A small image captioner, trained from scratch: encoder activation relu.
Rows from block 5 of the image encoder of a small image captioner, named by matrix and row number. Rows with one number within an expert belong to one neuron, the router's apart. Each number is 500 + 25 x the weight over its row's rms, rounded and kept within 0 to 999. All counts start at 0. Numbers have three digits each.
After each expert's rows are labels from the 100 images, of 14848, where the router gives the expert most weight on average: "top examples" is what is common among them; "colour at peak" is the nearest of a few named colours to the mean colour under the peak. Only what is clearly more common there than usual is listed. The data: photos with spoken descriptions (Open Images, Localized Narratives). In brackets: how many of the 100, against the usual share in percent.
# router: router (encoder.blocks.5.mlp.router.weight, 32x192, trained with AdamW), inputs 0-191
# up: expert up (encoder.blocks.5.mlp.up, 32x384x192), inputs 0-191
# down: expert down (encoder.blocks.5.mlp.down, 32x192x384, transposed), outputs 0-191

# expert 18
router.18:462494523503492502497475484495497482493454514524529503532525525521479551517498519502501482551520485486458534481480467502487511522489506496497486437516488506470493536498516473502481521485521500474499503493524511532497508448489465485506530461487534464455521497474483516524455520467459490462518527476530465472503512487547497504504543491475487516486507521449479434513479507545515525550473525476519480512476511508510560473547537462528463503470472479520480460467477479473500529503544504517495461528462502538512507484510525465513502462504478514484511493552489475494476476500516514511
up.0:414518500568538500522500500495464500462504500500499500500500500513530500499495561511500500500500490450499500500500500500500500500500566494542500494500501500528500492499500500537473500500500567467494500440454519500500501500448482500500455500535500500500499468539462520500500457512565496507500500495491550517492510500500500462528500501500500500500512522544500500500516500500500500500518458451467500522506500500500482500477500525500539513500488491500500500500532500500500531500502412541500484497501500529500500517500500500451500500478500620500518500443500471482560532500500523500
down.0:546500471550500523475500500500500526511500500500500500500496469500500528551502515490524500468500485490501559493500500508480484500428484505524500500512500500500565500490538500539500500465500500500488500493500500470500500583500500565500500514469500500500500500560551498500541479511500500500500500500515500489413500491512500461500470500531500538500523500500500520476500500526511500500424541547500483500460500524441513472500469500500488500483466466510500500477503532457545500513500485500493500500500511550536478530387467500524464500496508504503535485484513500524500500502490500501
up.1:472479500500500500500500477524500450500500507513526500500500461500500473463475495480464485500485500500516500500500500500509500500500578500405489511534500500471500500500514466500459533478495512500500500500455499500565500502446500500500502503500489501552500507505500462503500519461584489500529451499576525500514487500483455500482472500500501494460501520500500537504500500472500500518524476500500536468534500513500500500516500500500500500500523523500500500511503469500441562500438500531500500500500538548415466488464500464545442500500500500483505500433500512511500500492496500494
down.1:453501542504528496500500523476500500500551458519503482476500493537500500500500500564500500513500497500518487500500443500500472447500500500500543500500500475539477436557503500500494500525500500466519433500513500500500530513443503502500500500527524500500471521493500500524500500551536500479506500445500500500500492500500516500500500500500502480500496587549500523495500525450506481481498500592500471500500500500500500500500500519500500563509500500462458476524500474439517500500500500500500500500500500531500500500500554500500502496500475471450486500500471458498607500457500500500
top examples: text has "trees" (57 vs 27.4); text has "road" (48 vs 7.9); text has "buildings" (36 vs 10.8); text has "poles" (29 vs 6.1)
colour at peak: grey (68 vs 31.6)

# expert 31
router.31:492498506446507492532465494516546541468479509511514528472505514471508469496502479455520499497489527471510474468539529531472465455537501514503485506535486507482500500469512513497541517443536460518501499488498487511488495554514562541468500511510470484505511477457520503501518486497495474488520502499459545494464472492529498550571523491528499458467477465499495481534480536477516483513493467523500540503521481473470499465535506546508495465542501492487512486497511522493519502466487497449496545488504503491511530500509528476495541548495502483492471463500539540532533486528504497488
up.0:473522500452500500500500500500500523500500495542500486480500492500540500472510486500500440500528501500470541475500500500500521500510513525537500507500479509535512500500495500493500549541500500515425500500530500440389461513554474500500500546500485500523500488500481464500487556575459500500500500500500534500500500500500503500543570500506500500500500500560500500496505488532500500503554500500486500468489500500537500500525500500601502500527454511535500500500460442518500500500551482536500500500500500500500552500500500500500522500442525520500500500500522523500500500500496504500
down.0:462540507519500500513500478500500500464544500535433500500500472500462500527500500500520523500499522534500478500500496500492537500500500500525537500500500557500500529502477574555500500497523562421500500500423500500500537544509500519501531500500500500500500500504500500500439506494427500500500503500548497500519500500488500500448493447487505500457515496500500500500510503500500500512536492492577463500501500500500496500500462481500500500500500500496500414454500500500500500500500500521525500500487457500434500500500500500472511500500491483540500511500459500500597519500467484500
up.1:500526444500500511505500544500500567500500423483566500538531493500500545423500500534483500500523500517534500500467470500511462521500500496500500500500490511500500500500500500500500500556503500500500500468500500559500509512500497500460500542475500500500499500500500500506435561464484536512541500500500434500500500486480500500488465547500539433500500476500500525562500500434491500500500471500500500495468454424500504500500478500500500500500540500468500511540500444508481500500500490519500493500510468554485500500533514523500518500461500500470500526500530557500500500500500496500
down.1:452500500500420500529486545500500500521500557500457561509500500500500500507496448526497500500500556524481484500483500521500500500500500538537454500500534457500500450500491495525500506500500499500520498500519507500512500500500500478500500500500500500500500563500457497500505472481386483500500517565489490500500496584500500550483500500500495500476500500500500562542500492500500500458494500448499474483545500500500500500500462500480519533500471499500500500500500578485472485500500427454494500500500500500470494500500500519480505481483464520485500548472535500500483537514501500500
top examples: text has "flowers" (42 vs 3.2); text has "color" (39 vs 13.2); text has "pink" (26 vs 1.1)
colour at peak: pink (30 vs 9.9)

# expert 4
router.4:513568494540488505509495514496510534520502505494542438516514491491468496480499504445472516485442489544491507477514503495522464494467527458505537503491529469488556473522505465505519509517475509497513475496492484485515496508485463476488462484504520498454484516543487503466506487468518499487488453472428526499492514503498494507535492495502491471541482519531534509459525531489460483498495489549509503497525489509546513504482467488485486466535565503456490514526490522516455447479479480449460529467490500487466531490492485479498503518529545489490502491464517499532513483492490501459
up.0:461500500500500500452500502500500533470500500482500547500500500537500471466470479455500500500500520500500500500500500475500500521500500460497451500500446500549515491500500500511512641500500500500514461506500500500500500500500490500500500478500500500477500458500500566527500500500500527500500500512500500542500500500479500500500500500549500514500500500500517407500489518500460534485525500500500500500455500500511425500500500511500488417416475470479500520500477511500551470464500500464500500500458500500485500545500500529500500566500500500500500457502448500500500500490500518500
down.0:517539500514450570541500500500500517500560500500500500517500530500482500500510500500455550450500517500500500456500496500500500507500500500531500415500500520500454500500500500506500500487500500468523500493500500500500493500500525525475516500535500500500500500473500500456500543500500500500500500536517500511416460500514500564504500500513529493500516500500500500530493525468529500562500500482500581500500459500500446500526429500537500500481555500500454500476500500537540500485500500473500478391500524500533500509480500473500500524500520500534500500476479526500500531499500495538
up.1:512488500500500500500498460500500557516500500500500500470500482503555532500500506479500540500500500504500500500474503500429470524467500509528500500467578461532451500485533449500476500500494506559494500500500500500495500500439460500488500484470492568506500546500500507470500500500472514500507525438508429503500500469522500500500500504500500500533465553489476502487500467500536500507466525500500500497500500481500500500500500512500500500507475500487500500453500561500446434500500500436500528500500484500500447500568483467493533500511483494500500502535500439558500475522480478521
down.1:500450467501436500500500521487500568525504500500500489512516500523500500500530499500494500500464548500470512529500507500500500500500500500500500536500500531509517500500500557510498476500467500500500500513515510502471500518500500500558496500500500500500487500500452500433521490500500538500478475500530552500418437485451500500500500501500526542460500491500514500500552479500500473522500500500500500500500466479468476509511543494500495521457481476500527471500500494500500500556453500500613502500479500480500514500500500391500500500473562486498483477500533495500500504466517464500
top examples: text has "people" (79 vs 21.6); text has "standing" (52 vs 22.8); text has "sitting" (38 vs 14.5); text has "holding" (36 vs 16.1)
colour at peak: brown (60 vs 29.4)

# expert 19
router.19:492498478492474506500483506504519517570492504484477477485462491514545518471495492506458511481506506500501517546490542510485493480541512469490488524541504528491497469511497507513523457531519514486472513497482472529527521523493482502490488488535560479499514479524452512493498509467513515508461474527532498528485510448498515479489518572477523453494548506516511480509488495472512480509520453515519521501526523529502499480496460523517487467520482505514526495468536525462480481472435541478486529456474546503503473527485439509472464479520517500475509571473503495509488540529476502535
up.1:456533533500500500512500500622500500497500536500447500500464536500519500500432500500441505500500512500500432500558500500500500486500556500532500500500500500517500517500500444500500500500500500492500489500447500500500500526512487448500463434500464500500495500500500500515500500500500528500500476512500423492500493500500514497500502506500500500501565500552440500512500466542500500500500490500500531522497481464541500500500486500500500505467518457500483500394419507500532500500500500541500500500500491515500500500517500510500484524500500466500466490500500514500500500500500471484
down.1:423500500500482530493515520500500475500506500500544461520500515448500486463500500516500500518486500500500500500508500511525551553500500500474454486502500446492481500500495434493500477500481560552479500500500500500491477500500500504540500482505500495500494500500470500500522505515500509500601518451530500500479474500528500472500500450501520500500500500482483481500522471458500499498482500500500500518502463500460500500566475427453485500595500521500511500459478500500500527492500540484500500471500564500500484500500500500500500500561476475461495536446500461467500500504525500500
up.2:500517423500500513500535500500513500527529491500534500512500500500475491486470500500525500417500500527500500500500500428477460526500514500500500403430475508567524500500484504500500486500506500493528500500516487509526500500517500468500536494500481534482501500500500500427500500500500508500500462500452531500549500500500481539515500500500526500500488481500500500440484563478500467500500500500500500466490500500500530548500500500500498416500500500512500501559500500500500500500500474515500440497480570500500500500481500500529563500472454500500500494532503500500497500528500562500
down.2:500511500500500500500487500500500532500556500500500500528474500500507467457469454476500500500500500500513481542500451500438500500500434500541500500515500524500500500500500444515607500465540500449515500500500500500500500500455500422523405500500452521500510500530500468500528519471528500500500500485478500500500500500500500502500500452500500549498549500500557500500443484500500537506484500500495500500500500503510500500522518500500500500500446481500500500507500500487511460500475500523500457500500486530485422500550500486500500500500500518500497500507447558482461500500455500489
top examples: text has "lights" (51 vs 7.8); text has "playing" (40 vs 3.4); text has "guitar" (31 vs 2.4); text has "musical" (28 vs 1.5)
colour at peak: black (58 vs 16.4)

# expert 11
router.11:518473473467526523493492538449517509574512542493472503496484501480493537494510451510474507470495517490497530512489540487534529478525520482488524533443505473502481484482519484518491492515493517525516513527485499477535490537483473529534455503514509510526493503513500485506543485527488502502465476510468515510520517528465513529473538536488524493519546525488488534486487479537434496499520493518497538492523459516502456534464421472491514510490477519501496537453513485515502482548477521505492540483516533466511522529462474540538501489473467506500469524467511494488475493501488463526
up.1:500512448500536479500525571500515455500547511500500500500434510489500500509500500505500500500518500500504500500500500500500503529500460449500468562500513500506500531488551500519500500508529537508500500500497476455500502492479500500464500544500500511500562500491511557500475534489500532500500557500546487500500515452464500492506515529551492551455545500500500500480485480500532556500479526500500500515454500500500510476508472558500443438500500545500466500506515519500492500506512525539562500500500485517500500500508500481500500540474562500500555475500500500500426500500500500500
down.1:500459500533500500447483505470539504535570543500476497500500545506500530500493500500500500444497500500500515539500500514468490500514500482498500459500500500490500442500487484473510500536500500500500500600498452500500558500500500500500479490520500500510500478494500558500500500500403507500500500528537521500490525500533500500500500500500477555500500500500500500512500484500498609500500481478523500500503500500463500485500535500502500529500515500500486500500534500500500500471435522500500500500500500500489500513500428500444522511500500480530500459435500500445516442503496500500
up.2:500500473500464500525469500549574540497500500500558500500523500500500500500500528500500478500500500459500500460470500500545524500500500520500525500500500468469500500538522514477500500500500412470502520453517539510500504500494425500500500431533500500500500500500497500500510503475500484500500590457489500530500500518499428512444500457500500500500406500500540500500542500517500508500468501500521500520500500500500521466530473500500500510500500525500500455500464500500443482485500508500531461467500536460500493515479574500500500500489500500519500481500551499500500481500500513500
down.2:536497500500500500524500500500524479500500543489577509527500417500531458500500500542447500492500475523500500500452543500526500500496500500500500500578504500503490512500500482500500500530497500442500500500500453498555508500474515526500467526500553500461500500472500500543449500455500463500500515520505490499500500503500472493500516494496500500500500449500500564542500500500500506555500500500516500500500528480442523517504500547500527500500500546500517563520524500470500518500500512553508500487463525436500500500500500500500500500476547474519500500500532594501546500507495496500
top examples: text has "people" (52 vs 21.6); text has "sitting" (43 vs 14.5); text has "wall" (42 vs 19.6); text has "lights" (37 vs 7.8)
colour at peak: pink (30 vs 9.9)

# expert 9
router.9:498539555488483503509482467469509499478480529499487515490490504538443482512491539463492503541476469466467545494526474498533459539442499523521467532516465521515482500485498480525520536513515510477485502453473476543506504547545478488524511503505503506471501484514509533504489539485434507477542526529494488481507505563509509541490532470494513476519479529490487474482487486521501521521497536564538499519479504491528518514549491498512491506487486529520516482525458481512502507518482534535469509467498476485506496490540560489526528535521522516499536460503471526486480475519481498494
up.1:500475500479500500571490500529496500448500540410500437486461523500476543500500500474500500555454500500500500500498500500557500500500482422474490500500500500500500499500483500500500506493500569500519500500436500530519500500500500500512533500517500500509488500500500487500500466556529500500500500542500500457500493483500495500503556484469519500500500492500500500513471500511500500570483500510500509479500500500500501500531495489461510406500500500440500500496500508500481489558499500499560508500500500489496516500471588500488577501506468500538491500500500536500493499500500500513
down.1:500500500500466500500500500500500500472500545500521471533513570520533475553500466542500501500500490500524500500536500514500468419488474500482500487492500538494453471500530549500520500500500500496516414546500507568500500500486574566532500500509500486500500548500539442542500501523500531479500500493515531500511500500517500500568491485500510500535500497414443500512500500500500498500505500530461526500464501547451500526492507500512500500500500500500500500500500510534508453500481500500500500500515500530500484500492500474504474485508500526517478500427500494501479500500500539485
up.2:502500500500461500484500467500482548510500457494500500500508500496500500500500443444508475517500500500500500500432522500498500500504500500500500500500500503500429500500537519500505468500500473475500512451500471532631516434500500500445500500560492500531500507536500500500589517500500451503512503506500486508500500561516500500563500500500497500500467465515490500500498500500500500500490539498487500500500500467468500500500500500500500512500500500500500453500500500500500507500445500492549495500506500495500500406492500500575500500500485500557457500539498500500500525500500513500
down.2:500500494481500538468516484491500500474500500500500500519516500500500500500500558500494516500500500484476549533458449500494500500452503500492477461500499500501435500542500519500500434531474581500463500500532500500500476496500500500500523545500500491551500530527521500497450500525500500497518500478500435500500585482527522475500486500443505482466500476500492458500500500487487495451537500500500500510500522479469500500500531502500500517500541500480445468539500500527500500518500500500500526497500598571500500500500466509517516486410505500500500477517464500475500500513491500500
top examples: text has "grass" (36 vs 9.9); text has "ground" (30 vs 7.4); text has "plants" (27 vs 10)
colour at peak: grey (61 vs 31.6)

# expert 30
router.30:526509474508545533473480456540500501479476485536530488532476572514481518511461561486496520510481480507492504483482479485514436468480523474491520529538503492546511456486492512511517497473481499476522520518475475458507519502528460509533511505514494524496524487485498492486439524538526539500516479475489460485515552494494484536497486486532497514458480495465497512520511457519496515504469504497504490472506481488483507522519530513482493489478508500502446506495512477474440555495513570533536521510501496489513486482493516481512535520492529556471466477506459504493470476464478495528
up.1:493500452500488544500500540459500500510500500562500484492500494500500498500513500511522500500500446478565496478500500500510500500500500488510447500508482500455500500422495500500425470428464500500456461519500505500516509535500500500473500469461500500477509500470500500542497553500500500500500506520500457500537500442495500479500500539500508528510485439490551544500500520503441475513484500434500533500531500500500454500500512500476529500500531507500492500498500468500500500500500500500559463501516511500472523500500477500586492438534462525473500500468500500490513500500525500500
down.1:571479555498462500500483500500500458500480500484441514485466500500500500500533464442475500500506500522500484433560498500475462500488543500573495500467534487500500500560539538436500500470469500533507500500530500500518487519500494500500522487507500500493500470500470485525500500500555500500500500526447522544520500500500500500500500556500500500500431500492500504548500499500500476493500500535500500500540519500454500505481500500476517500441474486500527500500500500500500426500423500480500499513500534489526497539500500490500500452511500567500526500504500484500526500500500500492
up.2:495515482500589450500500500519535522500521500500508484500500500500500500500500500502498469479543500478500497512500500500500500500502500500532500500503524488500500467482525500500500500500500506502500500500500516478514500567500579500502519481551537500551458521500514494500500500500500503500473500500478524466442500500512500500500512500500500500500500522534500500499559500500500500495500500517500500500500472500496504491500500500500500500548500500500435550482513469467516597525500500500500500500500500500480573519500579400500499500500566500500426500500500553500460518500556457509
down.2:500500518500500500500500500555500500500485495500518500514499500447516500500500500486500500500500500500500559502561559498468500532525500580517500500500500428500439498500497500520500500404531494474500524500500457498474500500500500500500500500511554500500549527537488500500500543484500500525500500517485476500472489519500500500536500500543483494501546529521455500500500502500500500562533494500500456531500500460500500543481500500456500466475500519518473462500500485500500500457500500500500500431562500500514474500485410507469530526500509500500514500471500500443451500500500494500
top examples: text has "trees" (84 vs 27.4); text has "sky" (53 vs 24.6); text has "grass" (30 vs 9.9); text has "plants" (30 vs 10)
colour at peak: grey (62 vs 31.6)

# expert 21
router.21:514495480466506510464508505498453488487520518507490493530503509502512557516492534529491469499509484517494500493505451496505513516471498467503481502514509467546495475488515486539460541473487533490518557495460535497523504498516485504506533511501522482498516491508483490504447549519498529491516532470476535558500534468530519502522471440499517533527473507521479480482503492550509486488488532481494525458483513490473531536498549488478476534484525450506457503468484509498455498527551524541480494505498457497494495477501516520506500478516487565535484461513438502539477493509527547524
up.1:489538500504517500492500500500488507500500500500530500419503500478501457500495472537500500500518500526500500500499500457543500566543495557474471506500500516560500500500515500500558500521500500507500500500542525577500525500500513524486500500447500500500500502500500500500537500523445535500500537549520484482572500538500500500500500505500483500500483500500490540500550530500477539500460500515500490500500515500500500445500493500500500500482540472500564500455500530523496557500520589500495500458500500500500500496553500500500466500461441500530500500534500500436500500500483500500
down.1:572500505534566500494465448500500500500500507543500500486500500510455500472500504436500474500538500521462504562500496500500555500500480500500464500500588515498500552523510500460517500451500449500500500500521500544500500500500501451500544500500457555471500500500523500500500485481500481500500439512442500518500503500500533500500515530518500500490432500516534468503492480498500530500500502500500444500500500500523516531500500500500490500521496500500505500492522500497500491500500591500500537539503500430500500559500500494500441526500492500500500500513500500549503500500500490497
up.2:468500491552490513485500500484500500483500500540500506500473500507492514500490506500536500500500500500509500506418473488500500557503528500500500500500481500483500495500500467484500521552534500519510500537510500500441500504488500500500576500490510500500496500514454522500535500560469500500496500513549500412500468447500506495500513500482500500517501500500500436539536508505515500592505500500500503553562500457440500566500454500500500500500500500500500467500499500504557500463520500485541500481524457500500500544541500458500500515552501462500457516518500500485500516500500500493
down.2:500500506503498527500441468532500494500492500513500500500500563500523500526567500577526477508535500500500500500468500518500459417463500468500517473500542500541494500500464532500500500473505500500500479500500500542500500486482543526547500500500436509500507500500494538472500531500500500458500500500479482477500500513521500485500531500500500479500492506500500500500468500500498459500489500500500500500500500437436466400509443488576523500500543500500477530503500500476486500575523500494588500515500500491500500500500500484523500500500510500500502473529500500500500500536469483500
top examples: text has "water" (75 vs 8)
colour at peak: grey (70 vs 31.6)

# expert 28
router.28:513516480521516516509494510536518505477507484479500507522520494481471426518582523467520523472498468481504520511558490491532485546469502530503478525506541466531533518477505505500484471506504531509483462506478478511465499500519545467518471499478471548523524516503520517530523471467493476546507509463531511502459481490500483520507502499534489466477522441534502491517463509523478507533482480504488490495526504482473445533515495511526474493491538487460528467476498507544504465485482447450487522481495499506483451471518515512471489515520498489486513543500522479500464555487491468491
up.0:500500466562502447533530500478585500492470500507489500500500500500500500500500463500500500500500500542500500500500507501504435500479500518500500500551483500486500474463494500500500500483511570482500500526473500500500500500500500553500500500486561500474500463500500422500578446500459500543511456538500500500500542500487484475469499435483500500500500500500478603508487480434500500500500508500500500519500520474500498547500472500525524490444482500500500497500500500426477457500500498512513510482500485481500546500500520517500500500500500500500500500468523500500500477500500500549
down.0:500501500500430500500571500500482500529507500500510473517500500500502500506500500500533500500500500500528500455513500457552468500500500500512500500444518500499500500557450500517500519500498500500500500492500542500500500500500500500500511500510549526548535500519500500542470500500500524500516518471500573444507452527507516500500582477558500541549541500500485522500500505500595500500500500477451500528500475474500543500500479500500500500500500485500541454500500476488505583500541488500500489500535550500500500553500555500494500500498500499496459490500484500485500515472500500449
up.1:500510569500500500500500500500480536500555480500556518517500571500500500500456488500502500565471500443531500500500495500500500536510500500483511500500500479500530522500487519500500494500554500500524500541405484500513500452500501500569500500560507500500500500500507469474490540500509502500500480523547537500544478500504514525475500500438456500487500549500519469499508554500501500474463500500495500500500465500433489505481557492500500500489500553489500500500500500461474498500500513500476489463497448500500500487500500456546518486448473500520489562460500500500500504500506500517
down.1:462540514500542500500532500513466500471518500500466498500500493552500500500500582512500480486480472500500500500467522462506500500500500560469497500508500515479500500500562508500500500500500501499500500507473516500466500516552491498500500485500500500514448500500495464502503442500511514442429500500500500573529450500500490500504500500470500500500500441503500500561500530500461491500500489500449500500500500480500504524500500489490500500453500438520464437469500557500500574499500500500444500500500500503543518500500444430500485448475531472469500523500500512500500500500500500500
top examples: text has "man" (32 vs 12.2); text has "wearing" (31 vs 12.6); text has "woman" (27 vs 9.8); text has "smiling" (26 vs 3.7)
colour at peak: pink (25 vs 9.9)

# expert 16
router.16:494513501476489507464480479498469460492497483510496497462487536513564527520474573529517514507503492466495488528530486493515519489531529534503495543481537516503477485478476501471496481486441525498513530514461531521528524494516508467495458506507491511537480483547506481543505526488486518542500510506507527494489528513519448504497493543487514436532488480514534502523469461493517496552523465480504530483502514461486515522509453493499480497511494442547481514535537488474475527521518510488505480522497538488505508553471489430519479479522481538471483529492478463498480494505492498527
up.0:491505500500457501501500500517500538604472470500491500541500505500544568500500524500500500500483500500502513500538500500500500500500508490500473500575500464500500500509500494514531544500451500474500500508513475500498500501463500502504555500500456531500500500500500500495473500500478500500503500521500519540547544480500500511539514502500468500501500460500392491462486500525477501462500500500500500487554500500500500500500446500491518528500500500554500500500526510500531500500500552539500489500488398527500566502500500500525500500449500500500500470500500501500536505500435500476
down.0:516500507500500506516500509500516500500541500500500500474517500500500513500460474525500500433568500500540535500489500475519500548528500500455500517544527500500461500500500500492532500500500500506500512500500500500534500500496477500545500491461441449500500500555500532500558477500500495483472500394460500479502464500451500469500500524402501500535500456500500500500500500492500554534502520469500500528482500517500500450477500500500500530500500500510494500503522501468500500500518507435500503500437500486500437500500500482526500500492500500500528500413455500500500500500467500500
up.1:513500510500498500547597479500585500500500500576480500500464500532426500500515500529558427522530500500500500500500500500500500537500536511500530494500500500504500500500500521500500500509543500450500500534500500500470500500459515500500500495500500500500500500530475500500507500500500500464529500500500530500500500500518530500485500631552500503500457500452500500500500500500491500502486531501500500500500500509467479500483500474500488500500500514500500500500516536500500484500449521509541487507508534500504500500500510500502500572528478500452500503527500443500468483500419500500
down.1:547482500500500486509428549522520479482500500502483500500500500446455447500471506500392500463500500500500500571528500546541495495500500500500500500500500500500500500500544500500500514503528500500500491500500500500529500500566500500505500500559498431516500500448500500500500500442500525546472479500472539500500500500500512500552475500500500490505500500500540500500473454485500500500500489500498500500519551500500536508500481498500480477500500440512500500488500500500500528501501500508522458500569483518563515500537527500500494500471500496492501500531500499517488500574500579527
top examples: text has "sky" (94 vs 24.6); text has "trees" (71 vs 27.4); text has "clouds" (48 vs 4.5); text has "water" (28 vs 8)
colour at peak: pink (26 vs 9.9)

# expert 24
router.24:487495507502507487461490496478460482515528515543520514482491462504516509477510445519540510523514533500489495520512524477493506526500462537517530508472526510510507475491513504525472518492470508494531537489463518483488534478488506506489492514511505523498490500489493521498471535513480510506472518507523519487490477546487499516507457504468448517545513504520529503484559476453495521557512462503462535517474507550495493485505469499474446521486550499528494473502468465483468495528543504484439460532457529549555530510480480477494514451484436536508489500519484481523465511484528502535
up.0:500500500500500442508500500500500500500473500500500500500447500540534500500492490518419500500488500497553500500548500494494462544500487515500500500500500500467501520500500515500500500470500500521526500500447500552489547488490480500502537500500492513535517500504522500500500507500552500490512489564500577494493465500479500453480452500468505500520500476461500500495500500500550488500500441539500500500508500501489485500500500500500500457500502500500500475500447492459568500545466500441470515488478503473491603567524500500500500500500467500500500500500500522500500422515500500547
down.0:498500500526469500500500500500500500500500527500559453525522555500500574500479538500500500498500475474480472500476500525500547500500500500522489451500500500527500500542532464465505500500500502488500509519500500475497500505500535500500540478487500410470489493520500500500500500500500500500500500500558500500519500522510539518493500500529500498500500489522492500494461500500500553516473500500500458500527438508563444521488500500500500521500402500500498500500500500500486406494500492500500500466500524500421430446501530471500500488480505549482500500500500481498500560500500500500
up.1:544528500500500529500500500500473516500497453500500500500500500500500484500511493500478511500483500498472500500511500500533500500522498417448456483495500500500540496500436495500452500500500500500500518532443500500500429500500500453500543550500491500500484500550500475500521500500500500500476478500500500503500500429500500500500500533500500443468500500518500500452500500543500500500597493500500548470500500500500500547585452514500501500500524500445521500500500500500500518490480500453500516468545500500508500523515541500500525500500591542531497500500514500511510493529500468542
down.1:500500496481545500543500500500500471500490500500500500500507453527449459500500500466500500464536500500500499538488508500500500500500500474500547500500538500561500500486524581500500571500537500500500481510562500522499500543500500515506500534500500500500462500470541500500500540466464501504486500500531448483529500500460500500500476500557505478520500500479482500588500473487506500500453500500532500500500454503489484593479500518524515438500500468500507549526500444486500535500500500516487507523500500445500500500515476500464472495498500500574505546492517500500500515500500500500
top examples: text has "sky" (51 vs 24.6); text has "color" (32 vs 13.2)
colour at peak: white (57 vs 7.6)

# expert 29
router.29:477459527494465529501502495495510510516509558518477520496525498537506481487495436523455470551495476487504547524477544482523466488525473517515473522497469515472494537494513476524538518512513527508518520457534512490544511488511503505490480508511493498503453532450499471475533502521500554481502500559493498490517487511493567526505464501491523535522488521474514515513510520487472535472473489498484463423514477504506521538541503524486479550485515498486503485498485500487506496479470514479501462496515523498494451489492496539446473463479470496497473499528478479518516541480509447487
up.1:445468521551500500500500511514485461490520434500500512500500500552431500535513500597500519488500543519500500480500515500500500500430478500500513500500500500506500500500500555505500433530495500500520458500458520424500517500489500480500500500464524502487500500439510500498420456477500544500515500495500500500500528498505500500538500500530469543541500511561500500470527481500539500500511444500500500547500500500500500500509500500500500500500476425479500500500484516500497487500500504500474500500543500540478500500478500451500500500500459500500500500500492500469500454500533500532
down.1:500479453500459500528593500500500500551477504500500500548500500485500500500489452500465500527510607500480448502500500569500500500405500501500472500500509548489500500485500500500504522500500500506501500500520500523500500500500550500500500505500500500481510500515458500500548500492524500500501481500500477530500500407500508500500500500500499500500479522533500500465500450500457500500500500500500480501500500500500587500537500492500500502500500500500500500483500500516495412537485469500521500552519480484500517501500547486503500500500500500460551500447470504520500500497513500467
up.2:500588500500488500500546501500500476533500500500556520466500473534497500500504534535500554500505463509500500542500442500494475500473472472498480469488445500497500529500500500498500500501524500500500500500410500504500475500500494500505502500500500508578548558500566451500548508510504500500500500491500500500536576459559457553530516541504500500456510500531493502500500500535500491556500500500505500512483500492500500513500490443524500500500500514505521500500461500471500500500500460524535500500453475500508500519500500500559500539454500500500500500500500500533500500500517465500
down.2:476500500500483536443500500421529508500481500508500524400544500500500500512549500485481500500500500417479500551500568500527500566453482450500500480497500534501500500500500500486500500500500498500500510407552498500495526533500525515521500500495500545497522471500500492446500523500500498502504462545488500477500500548500502486476473500510500500500500500500492521509500511500542500441500500508529494500500468516500500488500491522500500524500500491500484517472490500384500488441497497500470532500490501491500500500489500531500481500500515487500525473500500500521500541500500491500
top examples: text has "black" (26 vs 9.8)
colour at peak: black (49 vs 16.4)